python train.py --dataset="short read English sentences (LibriTTS-R)" --train_examples=26041 --gain_aug_db=6 --n_mels=64 --input="log_mel" --spec_augment=false --norm="batchnorm" --widths=[192, 240, 288, 368] --orthogonalizer="newton_schulz_5" --max_steps=11600 --epochs=57.0 --final_lr_fraction=0.01 --warmup_steps=230 --adamw_weight_decay_other_params=0.05
Rows from block 2, named by matrix and row number. Each number is 500 + 25 x the weight over its row's rms, rounded and kept within 0 to 999. All counts start at 0. Numbers have three digits each. After the name is the row's rms in percent of the matrix's.
# short0: shortcut pointwise conv (model.blocks.2.short.0.weight, 288x240x1), inputs 0-119
short0.139 094:486506538552503508466508475553499544499529525510543499452493563492483509487509519525543478534489524517467501492552475488516515492511484523530499489476531518508464508530519490492492495548498507515525561484498473505511454537565486476510485516474492493496514494511518491500483500511521532452528473472486519555486506462474477461503477529508462474487474459497512504
short0.140 097:493504483483499485493511485526514472462504489501515504517519478470462482502535495513448482489478475505486479440522488513532470497494484494498441531495517530485519433488483558530504515482498488496497501513470468491457501527475544533497471499491506503480524483479482513559495528515498496569467505482509477487535520516493480491484516510579450456520465496518527491
short0.141 096:512504501464452550515471459482497492490532471525491527523513485464509462499486488512496509495471492512485497491479534513444573498493448516453561511550525510489504461464508484485490466496481505444543491528490477498521473503487522490477465448491529539487501474511495504523486500471520524481541543514535507505470469501472466472521508499536466504517518515578484512
short0.142 096:493498473504476482452465502500496509511523509499518480506505518488489473447497535490526471511475530468500507527538524543478446504495453501492454478458462504494477513527460503507473532478536515499507498515471522540507467479506547531493503509529504489514530511471484471473571477516496443527557525523495510449487490532514468483476491512497504484519521504473502476
short0.143 089:462548528531508505533534527471559486484496508507479481501498493478522528482481490508512532497565516519474515477499465497476492484455452542471522520504487517492473451506485500488480492476511466551524474542508491523491500504523511507543472529519537489453486495468526502491475483498495490520496503471494483504439468489500519486483513484535502491530527519533477495
short0.144 097:494497491499467502504509508507494469551463481471505506484483434515486490495505490491482479494527491502499519455510474507468487505484512515535523522475503498495458521493521505544561441503518499471523530532480455492465527468529493474562496487472551481440526470484460502509500513524449528487499471479532498480510473514499476489462475518500530491481505503486529501
short0.145 099:468505488470505455490472502460547470474487494464482453506514486516528517475534513470483490485478481476489480528475519440506497447511506463530489485473473498480513516548501529513466516506485517491512530503512502545503501511505507479516485458500518495500457495468497509516480477510494458476460494451474499497521464518479444512504497488483439508478506496512457477
short0.146 099:478520469478501516462513509479506494506545512511431511484474480455481487510485499514493481539528441455474456501530471529499480443472492507464560504523495494489494505561495466469508511531519499475520466518539452501511523499480467498532481473524543485475531494513533472504531531487475455463505517506537560484492504510489480547484466497526474485495538511498499492
short0.147 096:493514490498500476481504510516543483460496508477474526492467434468507473475479513509509542472539475468471539508501548509532501527534493501490505498495472520502453561508425499509428490526522487485488440461522501500483491494463479514571450487525516523490468487525469503533548535501506470523455521513492499505515513504510478514516473487491464495484498529499483503
short0.148 101:575532498489508461476514510515486514465487470494467489515491544490497498553526514551513481502501517495462499516529482486493474489543457490480492497468485473468515506490454503532500461492540528496505460525491487491515510534478512499509538473481498498504492501532514489488485486493482529507507464490488483474523554523505480497497543569466519495480463511479514414
short0.149 097:496450515497501497495521488543503485501439486526488530484518506496490525541543560498507471499504490492510527481492475532509475488499477477502496493489473525503490513483508508510478482507458550476479452536523474463532508458474500497513531476526519485505470473527538501526492449520527519486448483521519494516469493479485460486500526532496480485508448469488438546
short0.150 096:487490534512512519497507504495501494508512508486497504519476524482459520506479488495509497518447463474494546475514534483501513506496448490511467492550494522432493494498501500468491475500511521525498547479495511482479520490466479536500465473514511519499516474472469494503483528521447465526464522475459483501523495518481493496438507525508504501486469515507511538
short0.151 097:512524479518500462503503505483480517543499450506515484515513475485523492515514491486509505492514513485515490494497491484458511496481484494559492469508491481524481509490527550475530444477549486478464504485494477507517481509462524517500516459553481531478489484511505486493493425484499466546492468472536478472488482487538493503447477510504510478514534502495520518
short0.152 101:515490477512520546486445524475466510515491545459540516505489562523496539498533510475508522442517480546456493512479464545510492518484510491550516513509530488531522508417472508449497457518490555525490497482529525499525499506474507490473544483498522554460482481489529493497497457457494470489507508499494486487519453486551484525513486492491514479512514505509530497
short0.153 090:515498489467498487465478517508570450466479517496482519480462479489452526492483487523512475496515487527481491520510529471511581489540528518475534507508490488515547519503464447502472513530476472507558478496575499522486466529508514459484509489462542461474515517500510515484481531495492531538513511489476493519526479464560517510499479506523531491503504512452473488
short0.154 104:528495506483525484502532522511483474470546443512484468457513484492494493539496478469489503523511504506477463515487492486552507493514498511514481487518529473447491497524482508534479478494508508482521458469540502532513510525484521520483515456506497524464505451482494524490544447459475517500449507506527484504557481527434473499536476527467478511482459507451488517
short0.155 098:528497468501524529529482516511496472513549497540530496482502497517486550509501478507492510479493503525452477469490500472505509525460485513490477513524536456482481524492497491466480543477493526486534465520540521475485509495526442455483498509494480506531477494477482500493454435542485510510534534459502495493545511500538540483502514461502529497535553457475502473
short0.156 100:524514476539511464494452526513498514524492523497513495502506485540493533482519509500510513488506467476505547477496478523492526460537499504516495485508554463509511505519527492472513478434482512538475495484480481482496511513494498514464543421539510491517520493433523509501517513517492505562507466475495487514466514474512513531519502463497481460504499494502538554
short0.157 096:532470511531532484490518548456518473480492467512521508534478504521514497506539517489554493498477497474498506441542496478461485518491500511510504428481500474443436494490508454501477527478470475476492497479544478513501482513477491486492531500497553504526471556449491513497503466502535521501539450482460519447501499503482496481507487506510527473447485474476484453
short0.158 103:482510538501476491456494507526545486517534511467527470453503500491484508515470479501500516498509472498515487464508447527497525512534500514502502493541524530547477497510487500535512528496487510518451528502467477483531478479533494522479451501517521511450520509472513525502510500529467533506496536532511481498464504476506510499472487489512517499484474505474501529
short0.159 106:492469482485472467500457494473512504490470466467526498479540453453478513468517536528506451500472497501506467504507492469491493528469514535528478494480504502513498527496501466530516490460480504454519501567505457508486536490483534507496488526495492472496474462490466481509502515474484525498499523530504478470509509526493569524516500456516474493482492487511495459
short0.160 102:504455487554489483524506481497497510518500458483504480468472511515516477487460497479505471488483471477478478496472475467469481572524499546435470499479490517521501468502481510524482515508475464460536511504465485459474488511493513478494510490472501475469479507468543547490470501505501502503469523539518494496524514500526508524497504535504486518551485451467464475
short0.161 089:493502499513520476526457487484487533490548497489465428499461519524519496508521482489461495549517494463510455526525515499478459461508475493514513492504502518507485536501494520480520495479456529510473533514489505469480540495513487506467553493512468504494516476511477514518461536519482534515520509529499480499485501521451517506530496553468500495503546493525500520
short0.162 091:509517523502476508511471543540517461513450522464517490499512491461485507537514516484491444499495527514500475460473484485511489481481483478539505500483548475497511477504485496545505492491502486519490516507470492449475465524476472539507491495469519519446522503520514519456509484447511495473451506503461462460500481489493473535512492461447481514481474492506484470
short0.163 103:449511506516524510484465497479531471536542471500500500495497475461490545479515500483548482489547495497507469516494439514491523473488492487541513498515497499548496541517484559509500478498497495486570466506497479507481525481468523496559513484478511522478486502495473501494483460500448484517512470516578522518486484517521529534462542507506512523475480535502469499
short0.164 092:497472492482537507495510484471500478489499507518503419529532519495434499520479477466482492504514488519482541487503500503493505494457477526502527508594476526506480493537496530512517516479496498529500494473508522492499469504506492504471513514540503473488511460466493495497476489538468545515476503502528506515480499510474522464490460476512516525481519557469521512
short0.165 102:541540490475484506472503474487489486515520488479492499538487483501513482466508469509517476501466507548516534491548476487508515478493482493528525486451497514516459488511469474493494489480512443470486504502476536469508551488493541507504500455481492491449483498481462466507486470513487494473475479502509476500515540495523546480496531492524489464507484489435472454
short0.166 103:505473523517481477549519489497481508470483442476508491486487507479487465500507495524523512467483521487488465484520457557541489476507520516482473466530475512469494531492462483504494501437462523461506504500517476513499521466471527489501516533531493536497474506465520452485508473500482516502552488506502489485506504483484536474522497460486427520467546534481471493
short0.167 105:504463540429491482440477497493521498483527517476442506500504512497515505522522480520493541490500525520518479455485512514480498503477464521507521494501509504477520531562494519525492512487488478470515475480500452479472497528496507463526490512502500503492497502504454540535524496510478457491490549494513497476529484550539527528479466530490500550522501500506485509
short0.168 096:442433558491504521502456449499502477534485529485485504485522483476462502519557519518459505489509534529532494478527463472487478524535497514477476477507482477475557463550493497510445511482497478456493483481511492460516472490505556531493470491505485529488486504472492494511520470516488515512509494491478487493450494478477465522512541482479520492533486491515488432
short0.169 094:536485471525503517506500478469490491547460494480499488472502507495483496470500487504532444502486472506493445500505489451477500546479429504457519491498467491498508501513491505497505461464485538481483512521467518466499494515447449538494535461475520509525501473512519560518503460438522513471511505501483468499504475518497504530476538531496508479481492489482453538
short0.170 107:492499466519496516506486476513492523488487480489542475481483516533567470496504493526530481518501496566525527507499481524490540515544525497482494484489489505473532506515497461474490468545528460478499520455544530519501484456451494456504507538523466496513538468475473513541493494503509484554548518499531454474530445510590502487476516473482510509526486513477527503
short0.171 100:502486468468520510518517529514474507528520494480556491528479500506480519535510539497526504450462527512534485463485527538499493526464519533465511510482489470435471530515465481537504495549485477506472505516554491491480488471536516540511465527492498542497519516501527515519524522484490488428515550523502503491475502475490434515465468500467521478498498489485504494
short0.172 098:419515472457512473546464528547493510522481482501548457477510495508484480473495462498545468531498555480443490494519474505492553507482525539477492507505545495532490513496499453534552501542501515519534535504459498500460503474457456501517481474493491539501526513512487476481487495498520518536508516503504499503484474450517479489532522502503488490506527479514537482
short0.173 097:539494520531526532528449497488520485484479490483512460507508519475504513516516523521514475508473499455477515512481496533544518497490513469485461498500524530458514506458480535528494475485489478511479493484477499490507485469520531495510535517512468498535510542525506502460465521517471523514561455486481489491527517518493513531504491484531484493500478450495476488
short0.174 100:507503446522528505487478486473527463479500495505519493515532448491488493470502496530563470492524517495531517540453538505499506482522523492551459470485457475520498480456525458511497516486501528514476533508485452512474525487508478510477488517477476476521470497462479475551486484514479473507495525473522518523515553492514531510517467494445486479515504503484456468
short0.175 098:534492500475530505508509492485521534488506470490426486476505489481526515495437522480456498484567520496507461479479504523489519511447482490508557480508523468448530530504468497564479458521483507471532536511484495481483500520443472520492504507508485496516545524556505524468491492492457480522489451555485472514479484511501495559508512516526455499543489538475507502
short0.176 112:458435517482530455471491501499473508480512483512505585471510509472511495478479525480549406525495512525474465514492468549476489532498496499491503510506518515491488514530495477482544523503496568450535508497509479504473476510475471495503499451524498498525457498479507510488482511524474544533512497479496506517487493521493528518462500516480473448480471457507487518
short0.177 101:497529505505559506521473504490521472486519560435506502495477522485504514524498495520501501474492513541508497501475491565471467514473474433492517488460534531526484539511551491493522503503513478541489472466512512541509473524499511455438495519501497489531496496475520480491494472525425491482535522483486496510450519496496483525486523475515505513529542519537486478
short0.178 103:495465497517463489510516539516494487495527440493470510512522460522443487483491506553478514499500513503503492546479500486469500479453487458458534516515484486505509513457478485496462495489490539427494496481496461525501457535513545500476484475481457505471471476503474520528467565485512491510516506478458500519500500505496485500518479511498523471552518499520472502
short0.179 102:519501502476484486470582482532493529492526471508504528517526512498500539485520474481464519530508493491537505480491467517487539486495469527560491463523475523576514517501457553499492501515479469454518494491468468498478508506537471543507522518490492508463493470474453533496514475513453505519461492507489505532485571552500479501532449502498512492499446512473463489
short0.180 092:504545486467484462476469517500446520521533500531510446485466483476498508487479508511498503501474502506523481508515485500499504526469496541517479509519577478495522498556447500499492535498456500523503443499510460454507482465484475545512498482501510510516467492461540479473524532486467479501491505461492519465507493538486494531496504520492460431480519525495470549
short0.181 092:517503481506506464494489518474510523492527478503505508512510507501517478527513479514496504470431464515504449469502462467494499484494500510484468504507503527550479525511493466466484509517468473459540519520489484511489496458495518549501487479480511556460494538491465466505537487488492494448480488468512507485497455445464513497488506545522526526509551501515523494
short0.182 104:534467490489510477509456476489481461435508502499529502534509465454479522510479503465489485441494532523470463521512569505511528533514474537537546493497477479475512516535476469541460557494500518514508503527506519567524513445501501509513488483472498525513522455492484497552519495533496527554445523491488526469492457499495503484450462501454498513474498490489495488
short0.183 098:481489566484470455543527456504465497487529502483504507515483505545493497513463497540503505500528493493501468475525501469511513489471492461502508464486516507440489544520452486497528493501515527517541526513513496477518537507544450490469500530478537500451467504474511514507504557498516513509455514517466498446509523469481546482486539517494481492498495526493541495
short0.184 101:505473498468490466518540509487504493471516482499511530493495495464490499515535453533456503490495481532490518499461527500487495513538494551539518523494499489512491476491500530504480535522530497512511497505449538511492555472481450535491504521488489505523495517524527535500485476516486461539497501491465493519490447471496514508520525525551523486485456480500516505
short0.185 102:487457480508483496520526499499531527497510508474510476522519495460449478534538493495486533468492488466461534437513506460569497463536473543483486530492464501471485532530501495474454525513495449477544469494502501492490496520528498547508479498496486517466524497508510475510505505480454488450485493485506496485490508479454479484499485514476485489520470470469460491
short0.186 100:480512517512516557507495484468534494513490517529454520527493506488525525468521522519495487509492502510494523460477460471505529450521528484526506479496474517567505523497526522542504545460456499482459478579506495532536516467516508480478522508475547509489497502496496481513505433455555523474484492508505436491509498514510491534488473524525503466492456506529477494
short0.187 096:458512469510512512525512485489546510449494467510524514483463479482478532527503515459460509487440469510529489483516484518552498479490495447517522487456521540482488497476537504485500461494531520466537489498472451486476461500545522557478489481490530474469520535521483476503504479480479487468448520551479493533480502482504525506524500493495510539506496507481470473
short0.188 097:528504465468484474496472474509547477522521547480526514510480484487531528519516478498455536476487552551488488472535537481519495459478486473478501514479504476510524472473487446477438504461485524503500470468512498463508522491472510539468524489491510487517506537505462498514514491504503493470485496463483478475507521511529501516502512548519468504476481530523505502
short0.189 105:554494523520460504495519477466476471479532463501479505524482481507507478510504500497468512513486454488446483496538511552471479518526468552475512512502505500505531499447533493513499443470521498464467473504491550481502488485461526495506495502499458494529468501472530473532455499492465504508480524476508494494544493508528494491485527486505480469517508481510466535
short0.190 097:469498529500517488527481534539475501495523530534493495477462489506460509475504471558466488526497505514496489529516504510497494487526471491536483504549461506506471486481531494529546516494499494497518531533472502513505488501512500455486484484503571529521534503503529502488496493457493491495516506503532506435495503495486480543493463529542477474541485487482476529
short0.191 107:510479465503473514486520488501494507481525511519484518480503546497528508531453479498528490489512503458503476479530458520508467489484494516502473482480435482463505467512499487474495466537515480497521515455510515478501493471470522488461545500541521531465478527500537550509504481504461515480533477450416498465528478520491494505517548504542478486526446486496496519
short0.192 100:515482476494470468506491480485505468483485507487531527529505474479469493445521525484475503496489503502475505524534464524480482567516483492520466444513486474525543512532531506525498503503490530463498509527533475552503487476509528513483501469469492503521462506517477467489487496498501494487478473472504548483531514479463470475482466486494530508519506531490525462
short0.193 096:539525490485542447517519457499497455486485522495472477518478533496487511514537530521475491506491479513561519499528493509486492456471483490529458487492525465470513506525518491492456485525471473487537520493479504500471464518518485484497484494564501530489510552525484503496545498492534474535520483423508481524536496513508504481515511492530461462515514477503512515
short0.194 102:510555467508471500507536489510533522495493446470517512539503529456505500491458501480522470522514477504524486477506481507490510482501501525477532484526521485458536479490475511483469467473521476448516465500520548524473519516461480523460480545512515474498483542488493520519475496524502506465519510493487506431491445510497515497506508467483545474473484543495520476
short0.195 096:538532514485473550456511461499572497486502502484499532494527464499483494468510456496521507499486480475518502487531455504497460468493507487461508474471473498526521490504467468482506519517482467489490440533486498528501549489495522500473467468540539471506476434464517520518486493476476500486475507486471504522540504494535481512501484470543525498502490506481494510
short0.196 091:527503522536480518518483495564499494517462515474505496510515494519476503505491512513465503498496464468478518469485524498452527505504537484481521490501507541506508505520536501485492505513535476486522495472471473481506489514492490504511515507470512523512522504469525509493532502495499480493494525522521472513498524532525533512505509503506534533510482535499506525
short0.197 089:516523496501493490484441482533470556512514456494537518487503475556498495503517502498473508482494478484502501512516542565530489507517504467494521558485492491492504473486514499463514515493499486498526522534485461510482496497512514483471484498484480526509531550483510502474479532514527511513501492503543480473474505518471497515515503496489479509541511487528475458
short0.198 095:517538511482441486494519486459480460459533524440489518512503503527544479490509476522507525489468496506495487511527489506454514501542489560527487512464476489456505523467452491519503525486532499493511514478488509502497496504534477487498518464503469538517478477502507507498492483526501483448493488523522521509474468501523473466505466474510485523505498549474492515
short0.199 108:473529485493488547511485517495515466490486502485476516526521489489551476502512472525521496468533509535498468470495493490519482487493527512506486499492517514490489542542544518490500528515494514511520521503532538517434492542496511453492514450543526529473533482503479536498474505516474522471546531504474494500482508483505487484489496510474500518529512458494501524
short0.200 091:501522484560542496509509489470512482527497459499536514470470515451468525468489516512485467484515489480518510511526497495527499431479518556504517503499451491446510477504496508487469509523504480491544520537482507523482490489515507511494505516537528465435465473512456492486505506486513468492483517482494493539513483520493534485514477475562489479545513512478472480
short0.201 104:535509537487551524506513506488518509505485495530506489476494515491489510523546528488463488504499527518501491514487527511527539543557470535488467480495507486487504525540491439486446497470492481501515507480511454497470484522538473513480465525479475529467510461498481532511491513503522511483486508492488541476510493466523520450514482521461473475502433497515471479
short0.202 103:445467507466497522502449489495489469496492483507455479504531465485478503491539464499539532480493542501495453539495544504476471488478524468510511523541519468504486488491511494501487486495522503509481514479511526491470510474528477538458487527494523487486487507518466516537483484509484437495556515449535514517488490507507518505487502518470522478513455540530525481
short0.203 102:504503501489527523499470523475483531488524486505477510549520546493563497498460519477524490509517523477487477485522457511525482486522481513533496510513505494452539489474508489528549496487523504521490513451541472499465523488439500511495538507499497504507490505480498507458469546486458540508561442483510516474477528527517504494503506526487551519477485482536469491
short0.204 106:487486496514540483496514493432485508494497530499506495493507499508487531488490499491583518512493504493520469500482508451510513493474467534496505475484497489502477508504507486520565492455528491485451500438478523496465489484502492431479508536513479525498466499496499539553503467526500490514590481492485483450487471519501513456482519484515500468477464489524530488
short0.205 101:485478504515483502507495472499509506490506525492499516514575477482527459486507503522521506445489504459488526528504494468479520491511520471515482483531481512504461501511488491469462485490484530544485465502456511515482507533501528525516505500542506540538498502465429478504489483483513499495516496472511493525530478512520558496512507458501517519486513473506480449
short0.206 110:486480509486501456508459458498511480490488498493515501472511514578516501510470551498531490445521471469474492470528491508516539516508458516477511465510494518512470531497489481482531458473504476479490531478482489469547516549522519480506509509502526529510463509503472530532557504527473463553477506492457484512534507521488477495564465503475489479503506525495489511
short0.207 096:551532504542483461532525517491551515523470513513476525510523494509455479528496546502459512522469510485520505471468516470501545528486525467508509507469528513481460503487477506431472469500427479541529474494490490464509498537545492489477466516502481498495473514471491531504504500543506498509506497496499511487466443437529551493473468488470498493552506484509475519
short0.208 100:520507466530491469528487484551509462516476435483504513513499497522528486505487491482529475529512507494505497460490497492506520491502477474487461484472504548495550475505520504477474501457513511460535517528500505490467494495448509494479471502535477496499507474477554465483528446482482496492522482498480531514530486537546526496524474513510535490525491509454472530
short0.209 102:514507541498518476496491562426513483481475504490462509493528503510476513526479495513559513532512499525538518489494529478489513522511458515450516470483545492472481496444478456467523512510484478534475512511478498491486480525479515496493510492463510485470466488469478511532487481496563468491498477545488517533497451508532501502547502493468519510523521466458491539
short0.210 095:502516531519523519468497534500514514470501458482542488500533507515520507549531514454486514506495537447527491456556572513481488510499518542524492447484476518516462502519495463477518444525515467485482455493513449528494488475491508513494490467515507494510473474489486506529501489478516465516526543492538495521533450477486468485548464532519546493525495494485527510
short0.211 098:503486564484509477489511491494514527507516501442493475442527524516500473519467498482470507556496526449526485503507509464474504497474481472409558480481559513499478496516498489478461486497478510502540496511465501504474530487537493482531521469518521485464531544487486491493518457561497543541502506501492481473507461507498471506506508524514491518489521440535490527
short0.212 104:481470483463528508515522528528476439486486511501488494485478453449513496460532509508512513467526495458496454490473497463517512498473480501520526488494489500520488524571534525470540525476491535481535518475522495487531543522494488438497502541506455515507506499487504515517512519507491519540486550499479499498516468495508514501506487506496438488459498476477491515
short0.213 089:541531469467507522510566503500449470452535483504467505498506543555482497503513512465482528490491513498461539484484485483490506560466516531456490494505486480473474488507489473492509511494503503497510514542484490506495505487506556501510525506497524473477440474449508466501451464502460496509499532505480522460538496479489483521495515524521527458508472499516476468
short0.214 097:539496488493522473505471511532489549490513487533469566506484491465495506502483468485514480490541461512487476486492467523489491477489482502512536492549472502532511506501482460458493535499494546504502500452492520474483513499524467530524534525489512499523515489481490493483486480492456507517497496514534474500489505515476508504483498508496496469471483487531515490
short0.215 104:495497505463471468488483507494515494496499481506482488556493474509502510477506528469481470510477548497520499505491493483507498507486492469489502479521484487439530539521510506498518496470512460472477513531479528522461464531468523471520521509491535534470504477432511537495523531503496484518525525533528487494509487489503545581487477484503501504473463443489473519
short0.216 100:517465488490477442511543518508507543537507486462534514491490508492469495500509468540503486529474518479507522489499482482483518556507509524511497501499535502497541535541491499446511471440470489519524510488535504523491468486492496470540487498449494473487469506490493516476479493508530473488485512505493485475529528549545502469494473508498486501492532530481507464
short0.217 108:479490511486503500492480480488515456520459485490538530494486515499499468510506511476475508508533488486530512499490548468484504521477520506479518465507537497472499489452500523501482532492501489456475519562455484497462528564521507515439491471521440479520522521485476485526463534529488492526474489490455510483481503558465472538513524469467477504524418483532507532
short0.218 095:491481490508512532455513516514553523481454473490494546492530480559493540498514529461487528520486523472479511492536493511499559497550520505510504513496517522508503526526521510550496506485515518495460507487506505467475514518516547502534458499498508498485516476532486531521498480486493475504474523488470474518517488504504491515511513471519518523535491493501507488
short0.219 095:492499526493463521479474472493498489522526480468488506558453494527488502475477473526507465454437498524520499505507510476428483488455463485519474471515504541483499521514533498503486501489494502482503495513475510526519480479493508507535510499507481520485514508520462488475516521531491501512507542492493487561469462456491511488538494492534488479520490451502529487
short0.220 099:480513492449533488492484524492523473478514502507495507483523480490553501522501495475505500485487467510483443487531500497509490495499478470487529467517502455541512471490491557496475472489518451487502545507507515486504528514485493508515485499453461469508504545513496484477549464472499485526500484516517490502468458511493522552460506556506476490470468496584469443
short0.221 099:471542530468491453459507492513510513493465466506462501497505471489458467494536527530456525521516527492566518479503474528485515506489536507455513503535507483460478509464458526512480447469505467497501498494493530468482494539498510524512497534530495513496491518505485491483524480500455475490454470494523505482525460502493483523485511498552478500463498498510516499
short0.222 092:477527479502463484523525489518495472543460534512470512483527489476506505546471494500491510506488501523547453512483463508483490473502510491467522525510483479518480494504443500493500513472510489501506487449497488538464498526449505419522487510471469523477523506494483489515485579504515481507508486458509469503505484484489464488464526487509512474514455489490493502
short0.223 093:525566493491517496565548498502456534479535464505521497496517524475528510486487516534464515482503490513491526533496439487524500482487527469496458510454527509521515501548471518530471535531515563528451500505509530497462512448486463451505511492525489496501486476509508469515516532483510489498558477536493490502501489499511493484462512511532529471491498520475498457
short0.224 097:485483531497525525476484512495479468493505496503486486517498523552496494485483472494501473432492532481498473551525539502478487496502485536521522535491536535509504494503495493558534503508507511471537506468474523493482479443472523523483512525513463545516493500536472534499514513527489467476497555527533506545498507491520557527483491508522523487514533540499469469
short0.225 099:483453525459451475505484523445558467466522489498495497552533474523487494518503489459445486484500435473512479490473509493501475472507517513471498484524496501470506485433478500486486516491492504503480519513517513510459525552487495501509495522473470469486494516471469548507485493480529526465497499474498475438495484519497539513478532467570503502523513485502487482
short0.226 099:493466441518533515522459493528465515508517512532510524487523501499481506501528489500454532531549483476506458507523441515493531505468515510475510503446456508513478481525535475494510521517524543483525542503560463519479496493492502536533499510500500489508487508494469454516462535529474497500485495467531530506509476517465481506481520488507538502494459480486493462
short0.227 100:518442495484516530540492533502528491484466513519525495486486533526529471480486477519532508476475453507463512528484479551499481495484540512497508520519503481505539476510473502505468476548531462545525468512456513507499478504475505474516538504565523505522572518508501504487487546484507517479515488491493459557508497489515524521516494523540510509498514487476501488
short0.228 100:517526487466532461490497461530478459488519511521503468483504516492506446493503497554486500456501525474456473544485521497519510514486489500485479470496463465516529491548519479518470515481506520558525474508431555504478462507483430495489502479483523512458530535487486513527490452504524506499478508499485507520523518467466481484520507544486485462484519472481473400
short0.229 095:523490511531486494521459462474503509516493510440532499478500503504515515515525456484501464507503498497517487509495516487493507516497448523502474508453509536497495491510523478469521473492514427489503465503481500487533541532549523495467485530455526490511508505531534522497499485492487506456543513499511476469504485468531488508489451501435487494496508471500458515
short0.230 103:481503476437501469471478459521524455489474487472477505514541504498478479496533514471486532468508503576513485496522460500460502474529498512509488490512477455534495508520457496522474489483489492474491555515538502466474483523490479507465495536500506492540507489530432543505508500507506457456523503502512511502500466493529521572491479499516460519481478477500491480
short0.231 086:486511521498479528497491468501483541524525503538504489489476476524470474492518501536481486521501496552481514485517550473472508506525537533508475459481463507499498449524469482459480468490468539525512497507511557520558503511484467509467464497497479536522445440492494500497502498529505464515473521486544505480552480518464498486511503475495529478492498468473486481
short0.232 093:475514506496541485531506552497512465519519485514483510489453456496488501516437513488527523497530456454497499490483595503503531507518461465488494475502497473448489469474528502480513520535504509518511460439512460521523539522525516496515502491487468492520556525504488489504542469515506490524490501485541500508483466503511524490490484510526514504521528470535507466
short0.233 095:502526506501482531456489493508497510494481468475540504521473528516511518466463507491477472495496477504532439503519467476516506510515527490515512470533511475492521540460517477485492507513472525521461524509492461478522506524477482561518505508484483497503454498505472461464492541460556472442500501502512511542455503477500469529475495467450509544479484511487501533
short0.234 102:563503560452458513522460519505530445498510458494469501469514475541503532487492524488473472474493525530491480498474497482487502496530517503506482440526499514513500495515510472547465478507493450569488494465501552479471531482482456495498506483514465447498499503520485489497497478503488460469507511502513512558510508511501507533494511511522499528518515479551462470
short0.235 107:449491505530538511486484466536505524479499501494511468525502524527536534566527457473532493472468548513500518467494466515483506499496454501497493484584522484508487480491513530495529478568497500545537515549456478490537514457530479526474514526484504448510476454479483519495499454458486471477530492487529541477512529536492522478491488458487507480507463495522487516
short0.236 096:475488475502491493484482510519531491521490449518515451488482459465515490558507526503462490485546459481534551481503482511495488508488518503529513503483473530524465487525509506543494553508492504482468501493548509470536468512490511491522520485505485484451501477496507458504518471500473491543469518478481487488517499504488504513489505505488528460505470505479526480
short0.237 102:454471468505481444547480484543461462560516516487460476490502526502439498529523533508515483445496509488460448507490498510497504487487491490480524493515517525509510462536526468479569475470522537496562460474474503503481499534487538493499507515507488477506512468492524499479542470505463513566526517480471506503515523514507485508472474517495509506469512503505464502
short0.238 096:547529500503533542500521507486487516466505483549524454508528488509477484474489500511493513495477541509480519497524506488499437483535507494491542537504525502508496482521518467518527483513513519515458513516502521483497542488520492513497506491440528488556505533521509491461533506452505488482500491554521484519468515505527527480471534511477496511497486436509518459
short0.239 105:454452526465461499483506497501487472499528507506506465489510488507458472477502484513520493531484520508492514495522479498494515469481567452524470465494508484557517524511521528498483504514516466477546487503487431458484481522520511531470503555534503533495484476514487532521488481507476490488475480478496497528509509490492497524461536517490471517497512517488465496
short0.240 093:495502515485526454529516464495475525496531493497516480443493507572551494462536473517503530526499503497477492517494464470517516503526510497497495470522480529508525494491484484464490485481474475524490510487501548518507520521471532511503458528507462488489466535530499496538478538498492456494498483482455482523486478469459455514548479514481543470496469473510498488
short0.241 099:522472495522474480481508519493473477461514503445523540483513479455477498484492500481566474483487541458439528449466458539504463479491498523490521506508528462469515523539524493485485485486506479514567515496472498517478556518499520497489506501470480484533490504491503484475496439520483539494531519500501469491488522474490440482507528466517497502459477462469496468
short0.242 098:529498521508539487548470518535465498484536489514547459516481525455514500476482475500523495586496478502499486521501479500520478461477493501474513507522485514489454512493522478474510480457470519473547471467505489528473524518476533485492471520486516486477527490478469513512494548538488474473506492462549483503485462499459461471523539450552484508503459521513494472
short0.243 097:521463561476486494524515486517488523489478432505498482506480489501488473492530479516510482518465510503468484490522476493466554480502472488501510567537526490553479494528510559500492475517487467473510537536475459505471512536555482480492495552466509504526508471509458540511484482482495453514468454487523515488493534517533482482479494477452508514449466484468453484
short0.244 100:489477444482514491484527522457496483464498564490454509481508523486509534534527452479492482508479473491494461487434512516490509533501477511520467464511492497487481513518489484524505527522467484477523517518534515498453521506507467478511541511468529489478528502491470505525471463531541488501542498495544523479488473503498483488519486467506515488524453494471478525
short0.245 096:537492512477466535490489515514510494525509512486502469507510535480495492451487471497501468477509526484489497433465493493500543465468471514537506510506477481539518483517498484485510465486524486564487493460496461494550501490488475482522521492487518481479492559497507495501499455496474478490508498543469473488482530514493481499454487468458491487501503503481490496
short0.246 101:487520500483470516491442467523458478510512494509480499494525500511498539505492536476512513484520472481481495481513516539484486504494478502487567491487497507499521518471523468527525534454464516504519491479520492497537526448508529501486517483484525493513489499539507497490484488478470465525519548486549491490465496512522493488499527497472453522560534545480497512
short0.247 096:548586520529470532484475494478474470532511533474494506509505483540515519527506514473519509512504549487474504502480468435521509468541489500514517533457490508508478463476526482554523476444512545499506445453512479467510515527507528486520450481473504509508486510479486513492505511519529459511496456465539477515493506493538524510468523516468507498477511504498506459
short0.248 102:522499518530498495482549564491514494510486441490489558530507546456500494481542495468488511486492501477495513415528520498481517480462492507505495487486517512526521478511518520496517497473514452490512509490482555469511537495478550458529460501476469528494502491543498518484482506543516503493490504522482457496465489490515537517448515472542495506480494480410449523
short0.249 102:494482509495471497508491522459530509485472476504552498519498511466477506489512541499488530492534495471513515419508490475493509478475479476506486482493503500476500512475516514496524464508533475538491477518516522478501517529520479481465479446509505535490499467462497480486497475506502469446464500534476523490490451499474458528478478494513491492460523442452527479